config.toml
image_size = 40
embed_dim = 256
encoder_arch = "poolformer"
encoder_norm = "layernorm"
encoder_activation = "gelu"
text_encoder_layers = 6
text_encoder_dropout = 0.1
shampoo_beta = 0.999
precondition_frequency = 16
adamw_lr_other_params = 0.00086
lr_schedule = "cosine"
weight_decay = 0.3
Rows from block 10 of the image encoder of a small contrastive image-text model, named by matrix and row number. Rows with one number belong to one neuron. Each number is 500 + 25 x the weight over its row's rms, rounded and kept within 0 to 999. All counts start at 0. Numbers have three digits each.
Before each neuron's rows are labels from the 100 images, of 14976, where the neuron reaches its highest value: "top examples" is what is common among them; "colour at peak" is the nearest of a few named colours to the mean colour under the peak. Only what is clearly more common there than usual is listed. The data: regions of photos with short descriptions (Visual Genome).
# fc1: MLP up (encoder.blocks.10.mlp.fc1.weight, 1280x320), inputs 160-319
# fc2: MLP down (encoder.blocks.10.mlp.fc2.weight, 320x1280, transposed), outputs 160-319

top examples: text has "pizza"
colour at peak: orange
fc1.438:529547497527464497502483513520476476509476482474485528538501463514512521511479524440520492504512466515490500497501506489469485486552546473459428523491481507518520519511537502482507520498485494521470441491536462508482532512477473505522472476500469485518492477491529517510511499488483510498517491504511504540482473524523505517468484471475465548515486509525526484463485549528530537495490535523482518490469557501501475471508479530478533494504546460476508483486463563553529540506499470
fc2.438:530502479474535527494481506501478532500535498544494479483507508489492520536516528497536523472491476461546498480537489478518540520492473503505486525521547435538502507503511484526535524510516483495522497497477523532526482466518470520491552513491472502465482511529486482470523526462544483502493486508469493515520512473494500489526539499512492477508506468509481449509513498516484445461495520476509544494489543537456500479479493495490479519439499510542533539549558493469532479466502459

top examples: text has "white"
colour at peak: pink
fc1.712:485528508508492553505504475509516500491522536494469482515521500492539504543530468496525528511508519516539513468537551503517519509507493513510517500490489510497487481516516510493471479495482486476529456498512521522489483534504491493517513496493502527507517508505493454481494490519518499517485507489553507502517496474501503482494482534535509456475510490516534552530482552519550499499474532493512499525483500538518498488491469474508522511508488531547538508509475526455516500528528542
fc2.712:521499511527468499517520472481502492477488482459505516473499488517501541499492509484474544502466502490561507499499493467455496535487537496463505469494510501470484521488509513444504486461511485531477508461488465532565531478513482493481512512513506502488485486512488550519475488522488506490471527492507504501502514529527512530486505494458508500500482505465499471506523494472571491474510492466491507469456517529508490523516515467480494497502438531545505493488485507513512529488492545

top examples: text has "snow"
colour at peak: white; pink
fc1.732:464514497512529526505505514501490469519485522462529498494526538502493525496487547470558510526465525522519482465476573493532527533478463496538496513506523489525510547501531509497475522483511502537536492494527497545488490509526485482556506533527514442508490495517508526488535515476487501493492497478473527497496495504487500544499497512477555503525519487525519546476481466537488503479530459545477466555483473474514483517515496503487504458497484479516473490456484448467467513487483507
fc2.732:528494530476511496464512514528535526521483443519472500525509510450498488476512485492489487508516487507481548515511440528489497500483541495548522436512541464523513503488474505473513440517512525469548493498540517469485483475507497505552492479466485496460535495515503499480511515511509479512498492471502483473529548488520522465497480532511482476519505459500486500511475505528482471476564494452511497473487519496513516531507545502457511509484506512498481506497503515528503484480524493

top examples: text has "sky"
colour at peak: white
fc1.674:474519487532459546522475472498485448488497477470495503493514507514499486525521501487510508512522490520512507444507511413528532527484485426488484466495497490459511489509488517499467537477467492492493496537504511519503502535553505499520476513479469504518513466514497435456470493514499511468520511469522496522480516484500538488485477464525518506479511480521518488506499508507498506486457487467492480487474509510486489540489486481477495472500492515515507498453471483491506511456463540
fc2.674:511492470476501511498487502455518525449507545454532485475517510503489460513476500513439499483450517535503489519498525509505460484498478526530458493478495502506490483508522532498464494511529509539493468484514517490494518525487485494458497481546506546503486517494516541503487500507451495475495524472462482481503487527507543525467521506482503509489532533490464473490509513484512515503558477485504528517545520520502475466518471496526505548495450487486501518479492491499475503517538429

top examples: text has "elephant"
colour at peak: grey
fc1.453:526480482534496531459548491542500478484454523453504499519535523472515490501526502476521481533518498552490501494530538502493481495495481492528508466524491468493516524511534443497519522513487489487498489495459504476487467507517511507530483504493515471500535473535523524498508516453481499519512488485501515496524515501475496517462514519496531484507515515527514511479505547532421485514515496460527483524534489514482520542481526505492448469440465530498478468470516498497492470523494487
fc2.453:489485494483474483546515457499465499531514488599491486528502479490523502499452451501530518494500462466484491500475491483507543516502510488458514502501526541471489489466476496521497487441525496467508557526526474517486516508483526483507492499486493480477484484501496523526489526558479470501494521511498512554504512480528515504502521499505472492552478490469498524476451449507514494451482490483479481470501495448534472497545516504514508513542558490522504466500508468465473505493485517

top examples: text has "elephant"
colour at peak: grey
fc1.318:523461483519472498470524490541521484491484526467503528517531505461506490473526490480467497541528513566475485495529542538474470488484476481539498496530507470507500512499541446504510502484505503488492511488466489493478457520500494519529481529491506476527538480519510512509522526444470469512521485510496508475526509491443496497497474502495515473490496492510486515489506518552436507491520492478511481508560474519525520511512533506479468505455488547507453411501539505493519473557514512
fc2.318:488461526512479503534526452498481513526502496560504465537512476491542522492450473499550538487513444466488501474489489474505535498487512496493521509516508522483487503461480482519474483456528487468496527536522478528473504503496497464518474517494489500477489470510484527531507517580498462523481524507510514523496509480521506501471520504497476482565465483471511532489456466492499487436467507488491475464520503455535512496537519499515491497546514515521483488518478442477452495453493512

top examples: text has "train"; text has "yellow"
colour at peak: brown
fc1.444:514534446486454528515511505510496468496513516540502514458480531471488490482487497483489473464508481506466537509455493473441488457512528488456448475536518499491508486518511537468504490505515476480474485509525476426483510466466483498499464501516525506506485439477490487493491497517510499507586489496522478473471430505482499522534498449498518511499515471513479506464487489474523520492474488437502516485514521498506465495495428497476531501521472450473541535452483503484483515494491498
fc2.444:505513500501454452516508507477455513523526508487530499528476495486498515522489512516502505481505463485499502481462496517521512518497507539472517528462501545498488481510473493506540467476500509523497549485481474530511507546472476501498540520429517493528450498498483535510522525545546534485453519532459466529551501506528448463517501504497456484510491507503506486485469492507467517480479513504484502492476529537531525522490486518522531507478486517537497466495516477510508460514523521

top examples: text has "sky"; text has "blue"; text has "white"; text has "clouds"
colour at peak: white
fc1.84:480472463517516540495490502555487455483506470480471497534504453441519514529496513504491535515499503510485459436535540514518472516484459465481518499523518507496518490482487514476497456495465526475452472488480494500466512487566509536481478506521529558522526505495476497502511512517484481481530519518506525513510465510514492506487474486468518491498490521502509476460507538523535472456487532511483512516459498483475488470525476480502500514498504493503518571478489513489509490485520497
fc2.84:521527474517490454508468484469522480530520519478485506499512516539494478487497483522484513498473489525513516474497520502482505476492485518501434535484483477522515507521505517460462520495501491487498517514499472505490540541445491504492484493464446512504527523488498501502498494529477519466483511457472499518468515510509544539470540461523511518530468534497492496526517485529473473501494478452542508509505481485523493504519505492526514488473493550515455504547526517510449507540496461

top examples: text has "red"
colour at peak: red
fc1.513:512536482519480540483523514514487491457532478495506521529508477454486509489508491495455522527530532478467453451477520502515475494502449482497519494527541549492494483484458505468504503493469537488466485471499505516529520502539521528503451503518525523550498488476546480502522491499528504511508501523498514474520482502455493489467467494472472507492518522481529469482485509495527505471533495525491502514509447464487445503573444493476495510541508498488491522485462520477507512511499505
fc2.513:535507464493520445473480487495519479559509500482501510514507516549516468526493462550515501487501490569514544519503534504503502511494449451521457530493491491538513510509515512466502480491506500491495513474472464468498499509491513551542516515484490464479512496528555475473513511485480531487507481490463500502508515442516523530478514461532495471505460505534502466526496499552511474509469525466514493494519496529533476495510530503525506519469508509521473503519534491515448487541484480

top examples: text has "snow"
colour at peak: pink
fc1.121:481532457536441498518506487516500467517516499493499536474466521495497460539501515479519492526523520536505454447520514431512533576503498450481500486479471480472525482531515503471502518531467510464494510519498494491491500529514494518514493505490480497533510463518465433486482473551476529502515538482527508485473504483473530500453511508515530540462483506523514484513510497489498515448470478461502455521444498498514483481501466465466508478490440532477517469460489464495483482460495511
fc2.121:542494488502509511484499508496507519448471521397506490489532511512478486532521512511435447463458522524482494496501508521506477465509465515572503511449498493503519503483499516510463525484489506544528451527512522486506525511480475498496461514544535552532487537470533467505500491507456476481511491474454476449510527503513565523480509471499528497502522503530487469501498487474521537523535491504518556521522524512504469490519456492522527547512485492485476524511494503494476485510498456

top examples: text has "zebra"
colour at peak: brown
fc1.758:499545521556492548558525502530475469489497509516497488488499491475508505518522483461519495497570512501495489483504490468524528508567470478517512461489478499493530478506505532513528420488450478478497489480483519500495490465539493493526516512478508452494535446472472479510507453502520486513522543471543497544529491491459508529505454456468499518489464485490506537491518484507476473474461495469492472511494507486545495500456501518482473483478498527515562524494520511475511487487493503
fc2.758:491513549501496519527492498493529528489506518502499511533494510519476508477509542482485567486498535472513496558494484495468505496487486500500459479502476491510498510521482497479516500493509504506497473524509501471488470460483476482506534519511493487463505493500510501500533539497509471474536498518522493487521481465489548482505540474548457471495510544542515468490519531466513484496478491523472531514548463506525477550520488514537492526449493470498475494499471486486523462503483493

top examples: text has "sign"
colour at peak: pink
fc1.18:555526525498535468471499473491472512460517478527492539477508472486519526476507517539433515523482509472477491518534483510498495483527513497484473505515528485500485528510520489464457544494491484539510417470531533473500457514507453531533413513490531533490519495496489473483511528510495492539538518454486497514504509501488469506513521473487464476495517464477529489503498509498493507511497496494493519518503522476509475506551526524488546518532503485495510523484494495494513492507530517
fc2.18:510484528528472534511543454554497506548480507470529531442496499514480476523512515466523501514545481505498491512491521468493503517468508499496487472517479499519518508498526495489529517500490530534495505510436488474467495498483483510550555474524486466516519455506541482491471498453479515512502506519484510479510517502474515459495470493516558527489488527526491518500544542489501494506516474522527492490501486504463512476452539513501481563457445528454522469512522536516513506496503503

top examples: text has "snow"
colour at peak: white; pink
fc1.484:466498487521470490519485512516481495499495505440506509506521532478518533494503517463540535478524513541523513492489546473512493536549431486555502525489520533520515554532524522485480525483471553563498516522516488548478502542513490473539509493495503456494503483467497475471490506512520497475503512465491495508489494492514485524513487477483530502516479472537496527473471508511501493525455477543512467516475494493522468509493486540492513524508471508485529495476484489471455505504477482
fc2.484:510472561510520507511521528515533536514472445522501495502511525472494490489513482458478512516521512509490542523477470575481519505476525518554540435490505455527507498471467483496534462474525513486516483497558507483477505502529535507546480493472506481473530482517532540519516516463502479514499480484474472506522518475487511468519505519533456453543531476482515533493474501525480467470565516480493491459454526491552535528492544469453494489477469517498487493469501479477533514458543483

top examples: text has "red"
colour at peak: red
fc1.255:491524477498489548489494522512500457475548474482472489492501430453521510477527500482492483529483512476474445466522513529529486447509487487499483505497490541509493474486487480490479471474471542519468467464500508513497514518517496535517464476547498528539515494480508499502508468492494473501502525509509495485507493495464499462481486483506471504514512522500544493464475532481566493482506510505537516528466448464498472474562453481496482524543513472490465519472484502475468494511488468
fc2.255:513503459503510465500486501489510468529508503476513521499488517552523473546507458509532505460490462547479532517510536493502492503485463472495476529496487502522512511513517511481504502471484522486496531470491477475476500500490514546545528513498493444492506476497508452489504510462490500487528505488470503518513500453503488534493481440515508475500468513524473473503465509551517480515475528495517502499535514520520471520497540496515490518470487527514460475524531497492453479527483485

top examples: text has "sky"; text has "blue"
colour at peak: white; pink
fc1.648:461493479478432538519502494523520473457532453466478512510469475483490503490530473507488485535507491510473463468516491447514479513496484453520480498518502492485521501514504528505500474525491555542511480494488548495472507501546502539539476491537515522516515495451486458497490498520475491509511492495524523507522496472461470478504462496453492491477509497510519503489497520457523522533454493475515465544484486482495501471517471466450502505498535516498480464505480497519477479472476522
fc2.648:518512474537505473512489514498530458476502508435457485481501509516491485540520461540490472503483490564500493488487506494480476476492491518552496536500490498499517542507512495458469515487490505497507509493510525518496520505518496517512522511512525515524539512489521487496494483498498513473508494475482491502495556499481534560489471468489558525510494516516493478529488537516508497512511512486541532512513516539498467499512514496498524540536510552480443501499529492482464508529473484

top examples: text has "sky"
colour at peak: white; pink
fc1.676:504481487481507537541514472514530480498531475484481488487557484484532520508557517523519520508527514509508469461492554482517479501479471443508506459501526515502543491447450515475486470484495537531492456526510515495491516445539468499492490479509525536483487513504522504474501519556498512494510455484514540510489524506511506526460465471453517528496539522498486510497473472506580485482552491491480457495467476512497501476492450495494529525514521468519538537519510498475466514551464508
fc2.676:500519489528512469483480497533514500544504520434460489480485498527467467497502496511494470515495553506528535471536516500515527520498478493478464505490496475472501509516513536475462535502508473493513543518487467478513535529487534456527480483456441502504530480483485505479521519505493512457505506473476482499469491504523539544485537499512500471534451511518499501555503486522443473529478481464521531481531456487530507514520536512500483457496495487510518528511510519515490503517465491

top examples: text has "snow"
colour at peak: white; pink
fc1.5:470509509504513474506479515498505498493484501438535512498526500477526531514482520491535513483488546535510505500494584484524485500538456497562494539517521526511530557491513484517480505474468526543473518526522521537481494504506492491507517475497519461475486475475518463491470529495508506478537527468502513493475491514522487532521515482459559521524479500523532493480455493500499522516476458549488479531467483458516485505516501524478510508510494508464509498462478505481457492514466497
fc2.5:513450546497508515503537538518537536487466474535486492520512541486488523497509470460474518547528489486492525531489442558484522508474554508542534423494524448512480482481463492490534448492497516506525476486532499477490518518525513505532481509479477502478503496510518529496541510479505498521499493502473474506526527477491514458513507528538471450518535448479511542513490504536494439462564528476486515470458537508549523527467548494443506483463469512516494512480529485504531519473548478

top examples: text has "sky"
colour at peak: pink
fc1.738:464528459515424516525494529503513472496543470497508528450488489487511485530524500485512478522506492531466479447536513465521522553520501441470495483480460532479531489527510501497497492505509493447505507510497515506454497512512537501523499510492492492520496437490487447501494472521486502500539536494514527487462492496450519509474478517483538529479493477520489501507540489478494489505463511453514443474491477523501487528499461503476510492525486534482500496446496467513468502468472507
fc2.738:523481509501511504496490495476538476460501516405473492489490520488485514520543477506457457484467507547493472497523501508488456475496488488545510511466471481492508506496517497513477524480495516515504444496503536484487499494520472486518501508527520516516487496465512481487494475510457500479515482456465463495508533491501561536515547461480541499525477519522480456504500522490489526504504498512513552540531524525497471460523463495495525524502520512444463532504498480470490502509489480

top examples: text has "white"
colour at peak: white; pink
fc1.570:489510482503471531472488470544500475509495532470493490504509514473527499532545453524498556502506546520536470457510537460543550513493474458511484492493465521488521508511518499494504494464485496522509440470489521499493498521526484507550493519500511538481508511478520465461505487523493537514528488470544487496515511481479511523519505516532511468480521488481515533498456530512513474527495532481534478504497463507546530520497482489518508520490475504521549505543496514497526526501538546
fc2.570:499505539495474512539516451471499502479515466459513502509509500543503512468512536475489545495472475469558532502465443482438499554490529535462472460478498513480479512483503519461495490462523471515467517467509449520551517477486498477460523515524516497471517506520483546504487508510494493500438524527531526489502481498523506533508487500459520466495495502463492501507517485453528496472476485465478506472457495497486467485490490475496503497482448508539465490475461523511542532494464536