A small contrastive image-text model, trained from scratch: encoder patch size [2, 2].
Rows from block 10 of the image encoder of a small contrastive image-text model, named by matrix and row number. Rows with one number belong to one neuron. Each number is 50 + 15 x the weight over its row's rms, rounded and kept within 0 to 99. All counts start at 0.
After each neuron's rows are labels from the 100 images, of 14976, where the neuron reaches its highest value: "responds to" is what is common among them. Only what is clearly more common there than usual is listed. The data: regions of photos with short descriptions (Visual Genome).
# fc1: MLP up (encoder.blocks.10.mlp.fc1.weight, 1280x320), inputs 160-319
# fc2: MLP down (encoder.blocks.10.mlp.fc2.weight, 320x1280, transposed), outputs 160-319

fc1.334:62 69 27 53 39 59 56 62 32 41 39 37 44 67 32 49 54 60 39 54 44 20 50 52 32 84 39 32 41 44 76 69 52 51 25 30 17 32 68 50 46 72 28 36 25 26 59 57 24 42 67 56 67 57 36 37 31 62 08 45 51 56 46 51 40 47 55 55 46 57 70 46 57 49 45 49 67 59 50 43 60 74 62 52 54 18 69 47 62 51 45 43 67 51 52 38 60 72 41 45 61 60 57 57 39 37 71 39 61 23 49 27 64 73 43 60 46 52 49 49 65 45 30 38 90 44 56 64 50 38 58 22 51 52 41 36 57 38 38 64 30 24 55 74 58 72 63 47 41 39 56 23 61 76 22 62 64 75 29 66
fc2.334:60 32 45 41 69 48 58 43 54 79 68 53 78 50 49 25 35 56 32 47 59 66 41 42 57 59 50 70 57 36 43 10 59 57 64 80 57 83 53 39 59 28 51 49 48 30 58 33 70 55 39 42 21 32 45 45 64 71 46 56 37 52 54 54 48 50 67 39 20 45 32 54 51 41 57 53 56 58 49 52 45 54 27 54 52 35 62 68 22 37 53 81 39 28 65 43 68 32 42 31 29 38 44 66 38 53 49 65 52 55 49 38 57 16 50 31 42 84 57 44 66 44 58 70 40 43 68 33 74 35 47 55 63 63 45 63 41 42 46 54 43 59 65 30 53 29 61 17 65 69 63 61 47 45 47 41 51 54 24 31
responds to: text has "red"

fc1.443:51 63 75 50 37 55 31 40 34 72 34 47 29 46 33 38 60 40 55 35 58 18 59 67 32 63 13 48 69 26 54 60 65 57 42 48 56 68 56 28 65 43 58 41 48 19 58 26 71 73 39 62 64 31 47 37 51 67 59 61 61 49 30 67 52 49 52 55 72 42 37 13 14 83 79 44 41 77 33 45 57 76 48 48 54 47 44 13 57 62 54 36 30 10 64 50 50 29 21 49 43 59 79 46 53 50 72 34 34 36 33 77 70 44 45 50 68 65 54 50 64 43 56 72 50 56 49 44 69 60 68 51 61 37 50 42 50 69 54 70 58 40 32 62 38 44 64 58 48 34 70 43 53 49 47 61 50 54 57 31
fc2.443:47 48 49 68 39 52 69 65 45 29 55 44 64 47 81 46 44 59 30 45 43 67 54 43 67 46 37 46 47 81 71 53 43 38 73 47 37 41 42 44 52 46 47 55 82 64 45 59 32 25 69 56 37 53 53 44 47 55 21 34 57 32 65 52 48 43 38 28 26 52 63 74 82 51 44 22 50 32 51 52 44 33 55 59 55 41 51 63 42 54 48 55 65 67 55 43 16 64 54 67 43 35 59 55 58 44 54 49 45 47 51 25 30 64 51 46 21 37 55 60 31 65 65 42 64 51 13 56 39 25 64 52 26 50 65 65 46 30 50 54 27 45 60 52 80 54 18 58 70 62 32 35 33 49 53 56 30 54 60 70
responds to: text has "sky"; text has "white"; text has "blue"; text has "clouds"

fc1.752:53 58 46 37 07 78 79 40 44 59 34 52 35 60 42 65 46 77 30 14 58 24 49 55 75 55 37 41 32 53 49 51 85 60 58 34 34 63 52 61 61 61 59 45 49 30 49 37 58 42 43 63 34 59 39 71 42 56 52 32 53 62 25 72 58 73 24 45 44 63 44 43 54 28 67 47 74 55 46 53 61 66 60 68 82 18 34 47 17 48 44 45 49 13 62 44 46 50 42 73 33 51 50 63 44 42 62 34 32 37 30 64 62 51 39 57 63 61 61 33 37 67 42 36 71 61 41 57 54 39 48 51 52 21 45 48 38 53 51 48 40 48 24 44 53 50 51 75 48 24 44 43 61 34 52 24 58 41 24 36
fc2.752:67 59 27 61 47 36 52 47 59 52 53 16 32 63 56 32 44 59 51 44 52 64 52 45 67 72 21 67 54 24 52 54 26 84 28 37 41 50 68 50 40 50 29 45 39 24 88 56 69 48 29 54 48 53 63 72 42 62 31 39 75 58 55 59 50 51 56 31 60 71 42 40 60 55 52 37 71 51 74 65 54 55 47 52 57 76 32 67 43 59 43 53 54 34 51 32 66 54 42 40 37 53 39 82 47 46 86 80 43 40 24 58 78 48 48 52 50 51 38 38 65 38 61 53 56 46 46 51 65 68 81 74 54 60 46 60 33 24 38 54 57 46 49 72 56 68 32 68 28 22 35 57 43 43 29 34 46 50 45 30
responds to: text has "sky"

fc1.294:53 38 49 52 49 67 46 37 54 73 60 42 44 72 33 28 47 50 39 62 29 36 61 70 73 54 47 36 67 67 40 47 72 57 40 33 41 61 79 56 42 24 36 60 68 27 52 60 60 54 61 76 41 48 46 32 21 65 42 32 16 49 61 73 61 51 27 57 62 51 79 55 64 38 43 40 80 60 58 30 55 46 66 31 55 61 41 45 65 58 76 66 63 44 48 51 60 43 46 55 57 68 46 85 47 78 52 65 22 48 30 41 49 69 57 86 56 48 39 54 54 55 71 53 90 43 50 52 54 29 31 34 62 53 56 59 57 36 47 52 33 41 44 52 57 52 37 26 43 73 76 51 46 71 50 61 50 65 47 37
fc2.294:65 45 33 41 59 38 43 36 53 54 48 50 72 53 72 17 23 43 52 29 48 62 44 44 60 50 40 66 40 20 38 41 54 62 62 78 27 56 65 52 83 83 56 58 40 39 46 47 56 37 55 56 40 45 56 43 47 51 27 49 83 56 44 38 39 74 65 73 42 22 43 42 57 47 40 51 41 43 25 44 30 16 66 48 62 56 43 51 47 49 49 62 67 50 57 33 74 74 39 38 38 57 39 52 56 48 79 57 48 49 52 57 67 22 65 23 25 66 44 56 75 52 32 42 27 45 68 46 31 36 63 53 35 64 21 44 36 72 69 65 37 53 54 71 50 64 48 45 64 56 65 93 72 69 54 50 39 62 38 57
responds to: text has "sky"

fc1.396:53 38 54 56 51 58 56 63 52 61 49 50 42 52 40 44 52 40 59 51 35 24 74 51 61 84 58 40 40 78 70 68 65 51 61 27 25 35 85 35 54 24 53 58 39 09 43 68 47 45 86 73 57 64 48 00 23 76 22 49 11 49 31 84 52 36 46 54 69 72 38 46 67 30 62 32 60 48 51 64 68 66 50 51 59 51 50 51 40 42 54 50 77 68 51 66 56 60 45 53 59 55 63 49 39 38 44 46 42 27 48 16 56 62 41 72 51 43 26 61 30 50 41 57 76 50 34 80 45 36 38 36 37 23 42 50 43 38 30 69 29 35 47 66 48 83 54 40 50 76 85 61 44 58 32 52 65 67 57 53
fc2.396:56 57 33 48 56 24 45 38 33 47 68 48 90 54 62 27 44 53 43 52 55 76 58 38 46 48 51 69 54 43 38 36 57 52 65 79 42 60 51 57 50 70 68 43 27 31 47 13 60 42 41 42 46 53 55 60 60 60 36 31 60 39 48 46 45 53 70 56 38 09 38 50 62 62 33 68 47 68 45 45 27 31 46 51 59 42 46 62 50 44 44 66 42 33 67 27 41 42 31 33 49 61 27 51 50 68 74 79 37 71 35 70 57 30 70 28 60 66 48 46 70 50 38 71 27 40 51 35 42 15 68 51 35 62 31 52 73 55 54 59 59 52 71 50 46 41 60 54 70 48 65 68 64 64 55 42 54 66 37 21
responds to: text has "sky"

fc1.73:47 74 48 63 38 36 75 40 52 55 29 10 41 60 56 60 39 48 27 33 21 52 46 51 43 23 27 54 70 53 61 55 39 70 10 38 45 52 39 49 39 62 38 32 51 44 13 47 46 56 27 45 66 35 80 62 75 47 31 48 37 56 18 48 32 56 49 56 61 35 35 40 31 58 34 51 48 49 15 42 55 37 31 46 62 17 53 67 50 73 48 67 46 32 49 45 55 60 56 43 63 44 30 58 65 55 53 63 29 62 66 45 37 72 54 50 43 48 61 35 09 59 48 23 76 49 77 46 49 56 83 45 42 48 73 49 73 26 36 41 28 69 45 53 73 40 54 63 50 51 25 35 59 68 56 46 51 66 41 71
fc2.73:69 54 27 47 64 65 29 56 55 53 52 94 59 39 41 54 38 52 42 71 62 31 55 60 34 56 69 59 52 63 51 61 35 34 78 58 46 59 49 20 64 60 63 49 53 72 36 78 52 73 84 41 57 44 52 70 57 09 68 78 60 52 50 47 37 55 43 48 45 54 72 52 57 52 54 27 34 54 81 56 43 32 56 17 48 50 84 16 52 46 67 62 60 76 34 47 46 70 68 51 47 43 75 48 35 48 45 43 72 47 58 69 37 22 39 42 47 37 69 31 56 78 43 51 67 36 29 48 60 28 35 55 57 53 71 55 23 61 51 31 56 57 42 41 64 19 39 25 58 66 73 66 69 59 43 63 32 34 55 53
responds to: text has "plate"

fc1.525:51 90 51 64 47 60 52 36 42 68 49 38 45 55 59 63 47 48 63 48 66 47 45 54 69 35 59 28 55 56 30 69 58 70 35 44 43 43 58 44 46 46 49 48 40 51 28 51 42 50 45 58 60 83 72 53 41 44 49 34 48 26 56 56 38 38 16 71 53 49 47 53 60 23 64 68 49 50 66 30 51 70 34 54 35 30 47 37 40 49 48 52 46 54 51 66 91 57 50 43 49 24 33 22 62 29 69 51 67 54 39 48 51 78 52 33 39 53 53 49 16 38 64 51 57 50 52 61 37 31 59 36 51 65 41 35 56 39 51 50 04 41 17 59 71 55 53 48 31 47 50 06 50 47 56 34 47 44 40 40
fc2.525:61 40 70 23 27 51 55 63 50 29 42 50 56 39 39 44 54 46 51 35 30 47 60 39 23 44 34 56 60 42 43 60 18 30 64 80 49 37 59 68 90 46 20 88 44 66 58 58 52 34 83 39 39 33 35 48 57 31 75 74 51 39 66 63 37 32 72 42 42 45 50 53 62 62 53 42 57 62 37 42 45 57 49 60 57 59 45 30 67 59 47 70 66 51 54 51 50 32 56 45 48 57 39 71 63 49 24 39 61 46 55 55 41 09 40 28 45 55 47 45 72 12 37 50 22 65 49 52 67 52 61 59 39 50 59 63 75 48 38 73 39 55 42 46 42 34 43 41 67 32 47 69 63 26 50 45 27 51 52 51
responds to: text has "red"

fc1.593:61 98 32 44 46 53 75 32 71 70 34 53 57 62 37 61 27 79 48 34 75 48 46 52 63 40 52 47 22 56 52 59 50 66 73 52 43 36 39 54 44 50 38 69 60 33 35 55 37 75 60 55 74 59 45 49 27 24 30 40 47 57 43 55 51 53 39 37 63 34 13 68 28 28 65 45 69 39 31 34 46 49 32 43 39 17 41 46 40 42 50 42 32 50 56 28 65 96 42 55 41 40 38 26 48 29 68 55 61 60 37 66 63 58 58 47 52 41 53 65 41 68 55 50 78 75 57 59 39 55 39 23 56 59 51 51 52 39 52 47 05 45 21 50 62 71 36 36 18 64 62 37 64 69 43 33 73 58 38 28
fc2.593:72 34 63 36 32 54 60 73 37 28 48 52 55 38 54 79 49 53 64 29 28 41 56 51 26 31 35 55 54 66 47 62 28 24 48 55 61 30 50 74 84 50 48 70 20 78 34 61 51 39 69 64 36 42 28 39 45 38 60 67 50 20 48 44 34 34 92 34 39 38 53 57 57 75 31 62 45 72 54 57 42 65 45 52 48 33 53 26 53 71 50 66 44 61 80 65 44 53 55 48 29 51 51 71 72 54 31 40 67 38 65 59 22 12 57 40 52 55 48 53 50 17 31 60 56 50 67 33 65 40 40 54 35 58 53 58 78 47 60 70 31 50 57 33 47 53 54 27 81 35 44 55 61 37 39 44 32 64 46 82
responds to: text has "red"

fc1.233:53 33 24 62 67 77 37 44 52 79 44 37 55 53 28 22 56 49 65 60 31 31 56 52 58 63 55 58 55 72 67 67 61 51 53 33 18 54 70 51 49 27 53 44 43 25 45 64 33 43 61 53 62 68 50 11 34 72 31 45 17 78 41 80 64 41 48 35 54 47 53 40 73 41 82 41 65 53 28 47 65 56 66 64 67 66 50 40 08 40 54 63 77 42 50 67 74 31 57 48 62 77 68 55 46 67 42 56 50 35 52 44 55 67 46 59 44 36 48 38 32 37 53 47 85 37 24 62 36 43 26 42 49 33 41 46 35 54 31 54 31 47 47 70 55 61 51 28 43 62 83 54 44 39 54 47 44 49 61 47
fc2.233:53 58 38 46 44 24 52 32 37 31 59 45 71 61 66 35 38 52 56 51 57 72 57 44 47 44 41 59 44 50 43 50 52 52 56 60 29 49 53 52 51 73 57 52 32 48 35 02 61 35 42 44 59 56 58 58 52 55 27 29 69 34 54 44 36 48 62 57 46 24 55 56 60 62 32 57 34 62 28 43 21 18 57 51 57 45 44 52 54 42 48 54 60 39 65 25 29 51 21 43 48 59 23 45 57 60 80 73 35 75 25 59 53 38 67 23 64 59 47 46 69 60 33 68 25 42 55 37 32 17 65 55 37 59 24 41 64 60 67 59 55 44 67 53 46 43 59 70 69 28 53 77 67 72 49 39 59 71 26 30
responds to: text has "sky"; text has "blue"

fc1.298:58 93 14 52 75 51 67 39 65 81 48 27 52 39 55 93 22 59 50 67 65 43 44 42 48 52 61 44 33 44 69 71 55 54 61 61 57 51 59 44 47 77 49 39 58 51 28 61 59 66 60 62 54 66 66 56 41 44 47 40 70 55 46 62 51 53 11 36 47 43 31 56 31 25 40 63 58 43 45 33 51 60 56 43 66 15 55 26 52 48 41 37 53 39 49 23 63 75 40 50 43 50 32 32 42 35 58 61 75 47 55 65 59 54 51 53 42 49 41 63 44 57 57 50 57 44 71 43 46 61 46 39 48 54 24 58 54 38 50 49 29 43 24 56 58 70 51 45 21 48 60 33 50 64 52 41 67 45 54 43
fc2.298:77 41 72 32 25 58 50 78 50 51 45 43 67 51 42 54 48 48 56 39 20 63 63 52 43 44 30 66 69 47 32 54 29 34 42 62 62 52 67 77 92 47 43 66 30 73 63 64 49 47 78 56 46 50 30 39 58 42 41 57 52 20 64 56 35 33 87 39 39 50 62 54 60 67 42 44 55 78 56 40 48 77 34 65 44 52 47 42 37 66 47 81 54 58 84 69 73 41 54 53 39 62 46 92 62 49 32 44 61 44 64 55 34 14 46 31 51 75 62 42 50 13 43 64 70 56 72 37 76 48 65 60 51 60 56 71 75 49 54 62 25 53 68 46 47 36 52 23 84 36 39 45 71 44 38 49 32 68 40 67
responds to: text has "red"; text has "sign"